From a checkpoint of a small multi-label image tagger: 3.28M parameters, activation gelu.
Rows from block 4 of a small multi-label image tagger, named by matrix and row number. Rows with one number belong to one neuron. Each number is 128 + 24 x the weight over its row's rms, rounded and kept within 0 to 255. All counts start at 0. Numbers have three digits each.
After each neuron's rows are labels from the 100 images, of 14848, where the neuron reaches its highest value: "top examples" is what is common among them. Only what is clearly more common there than usual is listed. The data: photos with spoken descriptions (Open Images, Localized Narratives). In brackets: how many of the 100.
# fc1: MLP up (model.blocks.4.mlp.fc1.weight, 768x256), inputs 86-171
# fc2: MLP down (model.blocks.4.mlp.fc2.weight, 256x768, transposed), outputs 86-171

fc1.533:096138108138110107201126150163149121093117128111113156181126113130092112134121085124136151134134096144128105128116116121073107094106153153118144167141123136152129159145075153113103140143084122157124133106123119109135128120104115137148101156107122124115152147
fc2.533:117145108104124140127161151102151146132110114121123127148100114117110139166138140162120127119140154124123137123118103118148144155121128109096103130081137145067108121161092093128154102159086139130153129092167151113124141120159125148151113189156123105086141133
top examples: text has "table" (31)

fc1.449:084120130120153084094137112147121139142129127148130100148064117162119128152084173120151141098148147156140093129132120134152095140085123124087156127136132129117136136142084131121116175132134129164129125099188119086147136130087105126108111172128069134117138114
fc2.449:125111155117152115128139119127174146090164162153102141140098138157141086188159116122102105152082130137119135143110120165142144095123112117125131155195110125143161133129059122175135124104133117153087120117125157185153140160128129119109113147135121127173180124
top examples: text has "lights" (35)

fc1.113:109099127121134065119115147113147126123116134162101135147092105139131096112060081141141169139156161149085117139119145130111113099105142114139112133155170139166108128114121072143103160136143135156147121119134154179145134135106147150129110114084140122145117122
fc2.113:148110108131155111121134077106163132149185131177097099126091153141153135137164098164102111131101135134151118132102161132105114135166108102112112086165148133150124128070123131161102155154157157158117147087103150118151117156106111150163096109116140170119144115
top examples: text has "sitting" (38); text has "chairs" (28)

fc1.695:140162093140095098194174138130151125146099126153090137119126124147133135112099086157123094168159097112149116143119101141118112138155091158137125132112087136107120129172112132123131129114100119147137131101140092134158131135112103113112155118127110146121140136
fc2.695:111124128125120083162135177143152125161160137127105102110102125100146163100176107106114098115102128156165128120116108170149146124103136131115147135126100127125117142101109117146129149105139114136130103172144131122066112095128142136116154096134150159163131131
top examples: text has "sky" (56)

fc1.547:097088090144160110159119140107111144106111144152162099147115113078093118132128109137143132162141134128147126142099083134154125143129143147149131185110151119139123115127127123108129142091145165123153105136165116150151115156127125144138118126145095122106158129
fc2.547:135157105088189103116105060152140135156118114091149104126146126113126129132148108120086096109132161108152132127122137154168124146147113148120157118153078101126131127120127093139145111107100130163145129144101128111087159115097132111185085189106150099151150122
top examples: text has "grass" (26)

fc1.378:138138125149125120197171203158124127124106119162128109134115105100077120124117122118131114093142086139107149095135128123129148156161123128136171155155117058137099139130100125162110116144119134131103118066106118124136140101124138160123077106140110145143184121
fc2.378:107136127134128145098117087129167162102103159113134166166140185139114145160114133124081118137131163175140108132161171100157138145129139111082130121132110158117159123111129147094122112113144086121139117113143134139152156133135109123110078117154145154122143121
top examples: text has "table" (40); text has "sitting" (37)

fc1.618:138144135147123047119126113135162135129147118138115145121158122120116157109084122151142162123133077149111110138144141139088113069103141098138154122194098075138136123105154116170104100097116108116120128120178152176194139098126129078098105103149115114123131109
fc2.618:141135134115155142129121135115105118145117155140121126130120141114122122093092157166146183130116129201137161137096091078139164143114091109101152159102168144098123109131192138103145125132106166134148157116117155124101101083096105103119141070147142133110167138
top examples: text has "road" (27)

fc1.249:120149142127112146118112126129138115115129121209144132129121138110142130130122117099137164118119104107122117155139137147091141093159128120134192115123127123116131112121133125107114137153102182124133127163126140130163087115069141100115115109116133159195138104
fc2.249:123136171157176156111104152155118099126126129157173135128123130166146139115096105108148097140150114083108135134158076164093101154148130153118149124123131114147118123154141163115113133098123140131118127110143131138140135143125196101135147112118104155090110142
top examples: text has "woman" (26)

fc1.568:145127107119128087161119169106128085139109128154112085142156093128148129126154136140113111123116111147108153106138159121072127155126134139149122183109158089098090093173144078142146141130136179118170137120135144141120154185130129161100134167118119153120164110
fc2.568:134147123126136120137084128136113134128124166083114141106148146139149134110148080153107102142136137131153116095130138143099106139139113142168211129192136097130111125131144121178133129151121117165144146088087139110087132150139138131151111191125153138177120117
top examples: text has "wall" (44); text has "wearing" (30)

fc1.127:130146126136120095137111142133171107107148097109129112124109128113108155149108133150108146138130130107111115130141159154144127105129136138084112131120139096158132126164105159144084159156149128127149159169141121160109147118135122145126152127133131109118108120
fc2.127:093132167105137133144131134118110113166146182147153155160082145125112111108139091139116166124092101125177158137116148152114123104134144117101150131144110116166132122143077137143128156127147137160146165108106123118127150073167146111151109074134095164132146146
top examples: text has "woman" (39); text has "wearing" (36); text has "smiling" (28)

fc1.623:141138136139115109116147143165120163127138132115191130063082085163104154127121137108130117124146114185134117167156122135135107164120100199143165152134136105133159126183126143109116134120095136108108130137168074148156116097136087108126113165073104122113125106
fc2.623:109137155116106130064163129141128137105129142115086147172171085134150119114177117076130106108120120159106081129105082151088129128145127119126119153169111099143104152163068157135135142138139157114120122115138147144116141133136124109124166113151139132130132161
top examples: text has "lights" (44)

fc1.475:154128135092124120123166142142116126087119129117142116106163151143094124116129134087101141116131102129141120175110160129081105109138146162088124106146153136135137086095139120127129159120107136127172143126140130153183130143099148127113137142100140113133130098
fc2.475:121084146097129155151121129110129071126119142159105162154087152117154122174090116184154155155138118130129153121119125098120135106127137109117109100125110153142126155133117124106189144108105163092139152102098130147098145069088082119111138115120159098153146142
top examples: text has "trees" (74); text has "sky" (71); text has "water" (28)

fc1.12:128111185109088111134177111150115148103151108113113119092106142126061147108153138134115139135129120140141140142134113160089108140067133149136119099134177118134130132110091090141110133137113138089216144113107139148123121111077119097131108105113110144147138139
fc2.12:167113114109169129174117135134096147107122116153120146166098150122151149136144124127186113130125073115150102126146096096096082117117082088122122141121109153148122145135129130130109101115141148100101134108153124160110113127121087163076139133100125095167120114
top examples: text has "trees" (59); text has "people" (49)

fc1.219:125147124108129112155108109151137136126105114158133146157120150118091158105115129106122132130101098114125126123135102127132130130095163138138144149127121135111113152135081123133118132139121150125111131163117153125117093136109130129140144101139140124181146156
fc2.219:072152114121136113138101180145120155172158129156147114119156103145110119168154130107108123126144111117093097166155158135112146106142118132126172127136136153134169137120122112138166146128145102124146135103113165135149084097089113150119118164068151134170121145
top examples: text has "road" (29)

fc1.477:120161144101103149099125118115189077124131128071165130132141141153134125130090121116134119125095126181101175131087129110143142114137127137087135133158164116119127129109134082147098149110144119154125080102126119109157155138129127150133122141099121092122108052
fc2.477:128151082103130076113089099109147153120108148136169143114135071141070108176125165104155150147119125142141154099116114145136079106093145134125123113114084114113153121130106110098142132106095122125119105155144128122140090132124109123162128121120122105146143142
top examples: text has "vehicles" (29); text has "road" (26)

fc1.222:120106127111147094140166106120112154159094152154091135130101099104136149134130166126130143150088115112113147132128133101154064148137140116130164141138161064140079096142136123128121128138126113126125125147120150137141132077146150133124119141129099152151135072
fc2.222:112104116113149148146161149128106139113146147133126126151108168178165161108127136128102134156133131213147169109137137185125118143107151134122163129158114098158135124138149115111108157109133169127147157145166166133123136076167130128101120094104125156134141104
top examples: text has "man" (42); text has "wearing" (32)

fc1.344:117162176116155154121110155116154101125154129152121103144114140157141156162071176108158082115095152098150109137087114125161167077124112147132185098107121135148112116137161126119096168129120110110120135145116126111108135117147117134130165106149116135134122124
fc2.344:168104165102151143127161086098096136119111143145107075116089146099155125128114129150093152154162137143134150138141140137107138095134102155112125144180136112135115153115148107142136142118104115156148134155138089162078149134172166092137108136082163142102110131
top examples: text has "wall" (52); text has "holding" (35); text has "wearing" (33)

fc1.335:094111104129130078094153136120132120137156132155196129116072102164119115133108098124125155115149139160135123173119138140145112141085092177096162174125121118120127144140059094107105157137121134132145132109172147150165135130109089149119091186085090149113110118
fc2.335:134104122130130100134171116132163126128156108130085153169133122156180112127160124099107091107098155131131074094142136170164129097122126113113100121148093163135139143145066144166105152126173130131122153151153149172118110101098103138116167151182129126168158143
top examples: text has "lights" (31)

fc1.248:126112159142112150156131136125183147162099113151155119113128126130123140125081131130116138126105123129137118149101178104144114139138116173142127160089106143122116143129100164147115139130122182133116138116101113156158101059129131081137146175123180152160150063
fc2.248:129140154135100153170136189123133126110142167173154153094153134126142124139133095098119116103116132137133152168178165142113122105121171122087088127146112092144153074108109095108151118126132089130145105110117139095110069151144125162051125115106160139153108148
top examples: text has "wearing" (30)

fc1.457:110109100062066119149092113131119108119114159123128106097095135120126131148140098164109134103125117144155128108115130144123129134117116104152122148132120154067151109133087135139109126069106176111154141139141125137183118114129127100124132122127138071139091140
fc2.457:095114142157145110127097107121116124138116158099165102109130165150096121140116115132155109106136103130083144143133110149149106128161172152136173097100141110183159137140144133141132094161110161140090118145087103158157134085136094127133142110128101080096101150
top examples: text has "man" (34)

fc1.174:109117105138135137132120148126131132146146104129122120119121119120088113177147097146165102166095134090133116132126138135134097084086101164128127140154084126131128145127130170127134165113109104133115115111139107143141114083107138127124118149123106152132195183
fc2.174:142125103118145129114124150126131154100110109101174168125137099134110149177134171185111133154107145132128122150143112137140151142142145159152111086151160150157165126068111133111117131101108160143128120125139156144195114133088129120150168170095103144109105114
top examples: text has "grass" (27)

fc1.495:061094136110060105087103111141095134129108118170113147102092112147117139159115122140159094107144133097139115179132188113150117092118138128136149163116151145087121140131139163151135160165139146122119122152131151145124131130075129104068130104106137138182129082
fc2.495:134118132145135098085126114125170101137134163125140079094152101123120120125187080084123182146135124106144092152148110152134113137078136135138161129116118081138107143120142116134120125107147140161166152105085115146123136163127147123144132120108121135133106151
top examples: text has "table" (31)

fc1.545:142140149126100116155096163128153067149124107130143098121079148128123137104112145103119142102100120108119114122119109078106107125097163150111106143129144173133112089125135131157132118170116157087108146130164146100106113152084079120085105127103151143135149119
fc2.545:087136118128118130120133175111140118116107113143102145129089124104161118177096147119134175113101156132175146164127143149094154123136153064138169148129124150147138122151155114109139141155095145067180115102170144123096118106112160126136176115139132154143161149
top examples: text has "wearing" (34); text has "man" (29); text has "woman" (27)

fc1.419:152117140146136091130139139104142141114158134164117118125118114103121091104127143115181094155100123086118120118114094164154124107155132114156128136160120123127152154143136133122133124132093117139122122129095130160145135119131138159105158178147098112122149144
fc2.419:170115153116129080129171079157106135167131114118104113151097177112128153171119108142091118146158165169142123133122107112133165150104173165093120080136107126157111135095133135120110113109121151145156100128122147133133125075141144089149139072097138147109150156
top examples: text has "grass" (26)

fc1.439:148174101141053105101149146145164112124145146113152110114140116096081137108106131139144094089140110115123060128121141117127136088107147124104116097174079146154138111122066088100117152129106172128103125062142156137109137158149068127122144130104081143121144115
fc2.439:166116189085127099134137103126082090134172106178129115103098159138141153123076112151130141142123138126137122109086126137115157133100111164109187132161135139142103147148146148114069130116090131148147095127107136145135198112187192123120109095062157137131120109
top examples: text has "man" (54); text has "wearing" (41); text has "smiling" (28)

fc1.14:156170109124110163122121165118147082036128123095122132126105099125133139128083113149169131102172131169112076111141129149129108123118172111123119134124113116117103095172111078130124135083145115116120125143169126111102152102124101122097143080138121115122115119
fc2.14:102134164126095112138083138141102135161139115119137148116095146126102096110089112117151144115117137141136204123128138080137101101156121155109140128188152150114135128104080118132085139085140143170153164143089113147105110173119161105136118095130118114127090102
top examples: text has "holding" (35); text has "two" (29)

fc1.392:148129155155152128160137121107172125124162149110139126125129130106164128114143110092140124098162142123114132138092106124108101139141116115135135125124115090126112128119099127118137122139104236112179162160150143095132102198119082142144135113106136146130133149
fc2.392:153169127148145131129067157140154199145130117125164135096112111119141128115141132120147149123092132150128117145132107141116092174160110119116139119105155147124114117074126115102116093197126059172148108071118144136120145225137160106153158146101104102117113086
top examples: text has "wearing" (29); text has "grass" (27)

fc1.286:134177129104114149156148128116153137143101141141117089115149126096145136109151141107130142149158125124105123110075123134128138135111104162193136142127145118126155052152148075145162138128148111112108153109135123115108139094140134111122110110108126129180167132
fc2.286:154143117135148159126107144137118117147159148104124112110158145105135140140075106165169130141157144129118170104102156136115091180152140138115154117119131128122130097140098127121129117140129110168125133117124082120158135142134125112129112143127131119093105123
top examples: text has "black" (48); text has "white" (46); text has "man" (28)

fc1.126:116139146185103116154134124150125102101136131107120101132103106124108110176149159173146133114074110120159098109124143151123143134155164101119138116166115147156137131108136122152140127134133133118153128147096081168132123105136152128134099113120144150161113124
fc2.126:104137121153162134115118145154084122121095129123146132160133136186103112135091174078149133148133129144135137059137155109100093104129150133115114114148102165148093122146078136080103116097144160078074104138149118151115120125144096112121150150111119090154146147
top examples: text has "people" (43)

fc1.193:154123138140132147143082137105119141112145139118160121087148151110105157150125125139135148105134141090148092157136145136084119111110115108098155103156120137125103121120141149147117136096143154138130131179120114159168132171118147105115139088122124124154108141
fc2.193:129150126114161136133097096146113149117110174141175129158141099162141095139090128168118126166086102122148119075126122123123118110113097125104130177119132135121124092177105110096100167151140154131123089086151122146122158155091108180153128149146123107155116146
top examples: text has "grass" (54); text has "ground" (29)

fc1.104:123146136132120125122171153128159147148180128105126124129146113152080129124118145090141123093097116138104087141098099152127143121138133150040156100154126168092117113112137116134141115118143121176170139133144148124143129164124131150052138158143148099120142131
fc2.104:099144101124156142117099110123123130139104131128090102199112145164119121067115139120110101123139135177171117121126085104158116111127125131170112073103121098112120147141122157155107132132122093128122171133138137097160115140099113154132124103110109139154129138
top examples: text has "water" (28)

fc1.594:119102089133167106135133115105089116116131172113142142124078138122128112139150122123110136118077134131162142106074146102108178145092112121090147183136150073098129115105127137153120117116126113128155148093106125126108063141151149133125147131119124103100136143
fc2.594:135135148112125130136132144132110097111154120147173140118151153129151120105094141110154116141117111101120130115104105173115092115142127138097135071142142122120111119128128129129135137154119142165136110126166114173134119168107121061160104095082134132108094074
top examples: text has "man" (36); text has "wearing" (31); text has "two" (29); text has "woman" (26)

fc1.633:128131142120085134135158143165186100106140139146114099132101164091100140141081082132132132116160116108139106144121113144108100110167170113102117142145098126106124117131102114087125168122131195134125095082140144145145141166114110160118092160120154110136151092
fc2.633:176137137139120097163163141085107172090157136171130165108119178103134135135091102121125117146119135148129169162105158158107131133105105147118181114152131101116121158163169119128089094151133065136069080127115165131113147149130155099145133096071112137128157144
top examples: text has "man" (46); text has "wearing" (41)

fc1.601:105169125212078099111150143137137153139115131133131124050115101138111115167107115093112153093132114135092142125125127130120127125086157180137189135113105136115151129165102143148124117107143136146105129106151136122135095102133085092104138095127151126151156170
fc2.601:097133123133121164138095152150115113112152163144104147166146098110143174121136137116118174130119114142130126132133104126103113125138138098114139146114138118114149120092132140124134123182145118128166120095123126137114095128131110132138144066144140147091144143
top examples: text has "sky" (78); text has "trees" (70); text has "water" (27)

fc1.749:122138132126160128108115110178117159079110136131135123079170141134083107178144127089142103112108137114083071162099126138125102088121133153131117120142116131120138130136143149137144141113143153115138131118091150100176086124120141148134097171112128117128120111
fc2.749:130137137146149136110139134140096065141065113112159131099131143107150091147173116148106145149123099148131106145166125137130139165123121120109090173155128136088073132162122124141109103112179130110134131133133095155115104152114159142096121161120165103125128155
top examples: text has "buildings" (27)

fc1.429:152188122122108097078128167187133135118117123119141104078098158132133116125138102106127180100081114096148090143153106189132103138122168162100126130143144131166165124161104136112132115130113147158151113121146143099113152120119113081145104103138095142104149119
fc2.429:098096147114127154126142117110121113147140143119180109111110145112131115107141135150149162136154151153138162105098145125150150088136180151106130148140151094194140149116094154103116196109172133153152104104104167171124084094137121111189072098115075121129132130
top examples: text has "woman" (46); text has "wearing" (39); text has "smiling" (33)

fc1.478:133113105162127097163132157187127143082103113123121122169115099133106104119137141140123138120107118138137055110141114138108082131128157156127139101120088141143129134126130102110136129138049128167164129139104097116152146127120102119121123115140132168139146187
fc2.478:088126130113136124163151174096121167123132159106104117101118116149134166142056132128164127107143125125126165102102121187142130125105136110093093115079134131116125126128115144127136137104117141138092123134118171077134109140113122105110062143119078105067140104
top examples: text has "table" (34)

fc1.644:097146141105114119121126118180120107130171140140117108099131154120136190153125138144113115148149115130135139144101193142141131120138124163094116149150091142086088145137134138121112118110152111118170090095130085158150144137137140098121143147093111107120126108
fc2.644:124144119108123107140090153097143182098114138129142141107124145110118045080159144123133125126125167157168145156136160120150118105112120135086090125138132118102138101143143138120160110153178112112112109082116145154112106142151115110128150089088137105117136134
top examples: text has "sky" (74); text has "clouds" (32)

fc1.182:134211136140085102119128120128113125108166144129136137062105103169099137153101120141125093144184114137159123154141133140163136131140177142096134119128114128117110140134114166122131134180108133102117137147123103136192137106128114123126151082090097138131117108
fc2.182:117110121155108119108183171122146133118127116069116147176119078131157103149126087073115114108083131119111101125104141155154122124130156084126128146151132110129144090143113170123116158170148110154124100163175145114143154146136133131147158120125155144145137140
top examples: text has "lights" (42)

fc1.664:132119145135121119098139125165121130086172133161123087105130096157135151154140106151178139106103083127123094118109123150127116106113151125088132170166097122115138113156127133137119148129125123169143096142154148130144140138134129171056131126135079134137130185
fc2.664:100128121106146172162126154131133119156101138116103142169123134170152146102124092127128118134090131138165144142118116135120121112151144135168119108082136150110106040116115144147144152128114102151135077122150131150142120138135089084143105120123113146136144122
top examples: text has "trees" (59); text has "sky" (50); text has "road" (33)

fc1.683:128109137150131150150109129119111130096120165119143107145171119129147160156146156123144156126102126103105096117123130122135068126079127142107110152145135121128107074127082119122114128131116110122131141153109103107170111149145163120113119153127135099119180109
fc2.683:148117129146152138164125094117137147146146101124128129171172122129152158108120129144101112135127142120136107089154160098086089156147156144102111108105097136132108120168167118158068125153105144127104142135149082102114159123116091170084109144141133167125151119
top examples: text has "grass" (28)

fc1.19:107121114102115132119143115150094069115088149105130123117114129123134126123114127118135137085153118141115148118131166142131166130151169138097112126185141071083099127151142108130116145098128147141108126106129143078083162130112078103105116139147132129099144093
fc2.19:121100134133110085134098146114120119085141138157103117105115209139145086107132145109131159151077159136113137141078136110134136123137156104134157123101160137157131125135119165142102128083141142162099163110136135134087149128137195114133112127130122109179147067
top examples: text has "man" (29)

fc1.243:062132155164124059152151136126122153152137182125148116045137102119140147147133162152170116099126125117108088124102154123108125134161117141125137155172101116143138102111125111117097137107160134110120137101166127125154090094138142078104127135140142108174151155
fc2.243:161125146166154125111094154174104082076110158155173137189135098134142117162107156109083140157099145103179136119116177106087119127149159127147149142142117127107158101132159155073130144131120104097086094141154097122106156103129108152152166145117106127161102084
top examples: text has "trees" (66); text has "sky" (51); text has "grass" (49); text has "ground" (26)

fc1.443:138113108090126153148166134096117123124126122175128130180159161089135127154100105114134131108146066113114104147104092138095138130146153130143134184142107108098117070135130112126122184103066122136112128079161114112205121133113075139138135139138129123161129103
fc2.443:120145095097176178134169161120094141092121139110147162098091150133118124089137140140162104117121118129108098171155161140125162125144107166125109151151137096131160134142146138143171152107128093109128078099111150113131110090132149151112128152100142074169160159
top examples: text has "black" (26)

fc1.160:140148119158151148131172169148128124141115133137119123169095131132116141092097179111135102125135126104089151123119119118110132159117188121154140103135156048131093153141177099113108136135133149133115104110140135128118137184146109162101124119122132145107165133
fc2.160:129090110141131107114055144135167132151153156109091133158108154124154151108112098116075112071128166103152141099178145138127079131156115108161168161085135138104070152142159105153141101121109114135156116115135153116133126143144147110119086127111125156154139128
top examples: text has "sitting" (46); text has "wall" (46); text has "holding" (39); text has "table" (34)

fc1.615:124114144157112130166108114102125155108157162100122124114117085114108171116145174140158113119114126106098087113120149146112134135143093146119131114163133135127123086133109094129106142119163127144129136147168115122118101118132132148134144125132110097138127147
fc2.615:151156108147160072161099097144119110093101111131136141166109126141112099094106162123116116135085113132171138107102149147105101144092143131102122129105124127098116147130095125119145176098070097121146141129118124102122147129136100165150127146112122111162085125
top examples: text has "trees" (87); text has "grass" (63); text has "ground" (36)

fc1.407:097146098122153149130129132143135119142104100126126120103153151118104107126102103127124149136108127143102092192146092122094152123123144121146154159094164137112149119121168104144092122129134110177118132129128140113171125107087107070123095151076166176152150193
fc2.407:147113126123185120140083134173136103173160099127072080127117135147164145118083154129108118144182133151098111144139129152097135135123188073131130105135115097133096089117154143136150143119111162112158120147130120106100144124137156084098115116123152166091100146
top examples: text has "man" (28)

fc1.200:168124162172108162141162182140148116134106103173166110096121120091124125160122108089130112132133136111108166140140164133097095144089119167162133139123145115136115136142119166195120173116150179134176139088088128123128128138126126129128140104077131117125142148
fc2.200:127171145136141142115123108158153163119134121121121143094120139140132162106122117130119081080142132109118115126167122131157137145185114129119168134086102159092143085130095136146122116129114102080097147126090124138109152114096154117114093108072109092118134102
top examples: text has "holding" (41); text has "sitting" (35)

fc1.453:151124122133120112133133144123171092137098106055097135129133117115090116141123112113131109106140135141121063130120137131095088151159175124112094153148074144131121118095106120134130124124129215126136132105143116122115134195130077113072092132128154114198141116
fc2.453:163137134114126129123131117151129134118153155113125111095055206107125176090099123110108142122114130119131192138133118154161101100126120145118205129121136109119091127162136076129131138120125098118139096122123126161135149140172174083164150082042114136124127153
top examples: text has "woman" (33); text has "man" (31)

fc1.352:107148168140131124158152171141133110155179130150124123128117114138136131122108127091140110161130137128159150160102150131114141129132135163114167125110194139113142108097140108148116137124129126035099130121130151132124102143109098147084080142106091134124146111
fc2.352:092141176153156108111119130125116160137145160100159124167113166128138111127093122134152153109134112086144124117139124170152109130126156128151157110171153141114128103105143116155154168142090114136160128160091118153156157131127116097085124161092126156108098124
top examples: text has "sitting" (34)

fc1.216:099133139156091109131148112115126109134151133126152139074140113175099166102103163136128083099132140192132155161100124135171140138136127118100126109155108122125117093125094090118085133160098119126124108121152101136139116129134144102103146148141109112131169134
fc2.216:151150127107103129107129116137120164140099121119137114119150141145124130134124115135120098125140128147109158120156120153151100124114091155088109144142118124092128122147111118206133131153176190140103153127148117124116083133115117148150124085119174166120110165
top examples: text has "water" (29)

fc1.364:092132153102065120138102137169116143123137143147108124131117128127150125115119137161135133122115042132117138119111101114129156141151185164146146154111097119119141096091112173144126125157072149145147148139112160125126146115140076132140111103118153118142114176
fc2.364:093123148098108148162121120099140129110128091146090091164096119118116131127121091133106119108090132098122115148121128160124109117137148118152063160119150119108122083113128091100146136118119128120129104092145129125101135129145121141155125166116163115103126123
top examples: text has "buildings" (30)

fc1.211:145109090144126072113130128145124141140121133177142131158134153148132098115089125083138148104117110137130169173125114143092113099111113127168139158173131059109112139133106139143109126134127126161099110119160155128166168141121120111117107084135112140085144138
fc2.211:146174146112119122098127118126158102134177161144108093141107158120117127112100128082101168107122178107152151167132099114129104139139112133122131133095126117132109143122189122096136113136143125153137128144091131147108134157120169116140137114131157172121138168
top examples: text has "holding" (36); text has "man" (30)

fc1.171:123113154148120141126098126123126131100173173137137146084107106133080128102159149145199178134103101082128092108144102139142122120142132096129143156171108109106134125132126141145088128110123132135144119144145118108136088131117130130139099108136109104164106163
fc2.171:143105139102166099125136112120132139133102099152124108094115169147108077110101126139142119127105125138129106115108184117108110123148141134126137115139141111135162139144128149133171118094118127141144115137102081105086144142147165127085112128095115084140083146
top examples: text has "trees" (64); text has "sky" (55); text has "grass" (37); text has "ground" (26)

fc1.733:084157129161161102090153125122130114156171156157086118134146132117141117145133148140145125124117076136120110150157088133165147128132109148124167114123118092091121089121113156128092165133120123125105114145154137148114114112123082136148118145138114123081153124
fc2.733:145121112122151104088112120159154113130152133127118160110090121108119129146089146143148088079101126125129103145149143151150134139203104147112120124139138129144166121160151157150116129131134072150070141132115108086132169115096123136098136158103140145156127135
top examples: text has "holding" (36)

fc1.296:096148120101131146133135137183107127118113146134103115123163138134129104130115110164151182126141119119140114141117113139135118137113153121150133180145141113107131143139139101111119131132095130117117077084127103134111094103119133109148049136064094126073167114
fc2.296:151142164115127093116169104094154101108135125134111157151132147178106100118162119115125125113104121089166056111122133163100130133089105145113135103110108133110102170101125154135147154129134137157139110095122100088112094086155122109107152117128150109073135141
top examples: text has "sky" (51)

fc1.722:133148179133128139120141160114175111094131155092144142110146086096147129142027137129142151101129104173150080093136170152111132120132139100085140130144157092129097155126114137158123125119130120140104094157137108117153135114121114115120088133124149122129146118
fc2.722:121156149129107130112092127145117117156122125132106131105076143124142174139077132112142110084151140124098190111110097097137120149143155146152155102125140137112138127111134124131095131087123126124098128119155127193126171098168149113156130123170138107138126132
top examples: text has "sitting" (34)

fc1.62:129145154181154110167150149132117104163106152132136102120135108154145151139103109121156127126114113130117142102115136113128058137107127124146135163149113088140085093145105080150152143074135115134106139075154099167116073112139157131114116106134132122178160132
fc2.62:164117167144139138115161093137125103094151105105143168179145124112167140160089134121108095106109144069123106103107153107107116117112150129097131123125129155127172116117130130097143088132112120097113103118147090144143149114090124129100137123130101136156133096
top examples: text has "grass" (43)

fc1.729:148190126118091141094125133140123122121146130103185090151118124146123109142071105075127097072123113163113135150157146186089120091159122109135153128128147130150133100133094077132141173119118134163093082115152139109122156134087120106117135105138095165109136121
fc2.729:118145161072120115117137130114169104128096115164124116110111160124105137115118152104102153115133157097100199139102140088170074105158104151124141137136131149143136191175149146114094142111133107164148106175150098149099117122136148119177114141104135140127148146
top examples: text has "sitting" (42); text has "holding" (37); text has "wearing" (29)

fc1.341:129118185143110160127129145147143132158157146118148128150097143113117103113099127108135094094099066138150144139124142130086149122088103116103153118146190144121134132083131139147094097135111127040076104124124144138164130115133123106135043155119126154109137122
fc2.341:090113120115116156150187124126120132138138138084124108150135180094138105113099128131093121146134122112127169139114104115130117072127141132111152114160132139127090145092164102135118146079092151106140156097163082214101124109121093113156154129143155153129084096
top examples: text has "sitting" (34)

fc1.300:130197162168106103163113155129112137131134151133162137093166143127134176139100117127110113115096152174084100150123115111076136119097109118106165129132132126131133103146119123149119137098105166115108135147150134112129140121116120121127155110124129139163119118
fc2.300:196154139118141146165126157143148144106134138163091124127074145130116150119099117156154149134106164181128134120140146114171134101112142169128149120118145108127165091121158173142131133190120118116142130107149142123091188111151119141143181099105141141140123120
top examples: text has "trees" (88); text has "sky" (56); text has "plants" (33); text has "grass" (30)

fc1.199:111121137137124164149154143166129133125156120125133131154145159079130106138107110077117129158089081104123144112151140138096123134134108171105148088121160148138122143127109120140098127122089116121099069084177163130102141134115089111115120132097140104104121152
fc2.199:150129136106162104106128105131130149109116086165104097177086114127138150130111134108120075121098114105095114135109149127140087134110154091124125166116108135121116154163126118112108116134100108110130073115165120117139134131149117140083101132145131128132131117
top examples: text has "people" (59); text has "wall" (56); text has "sitting" (55); text has "table" (44)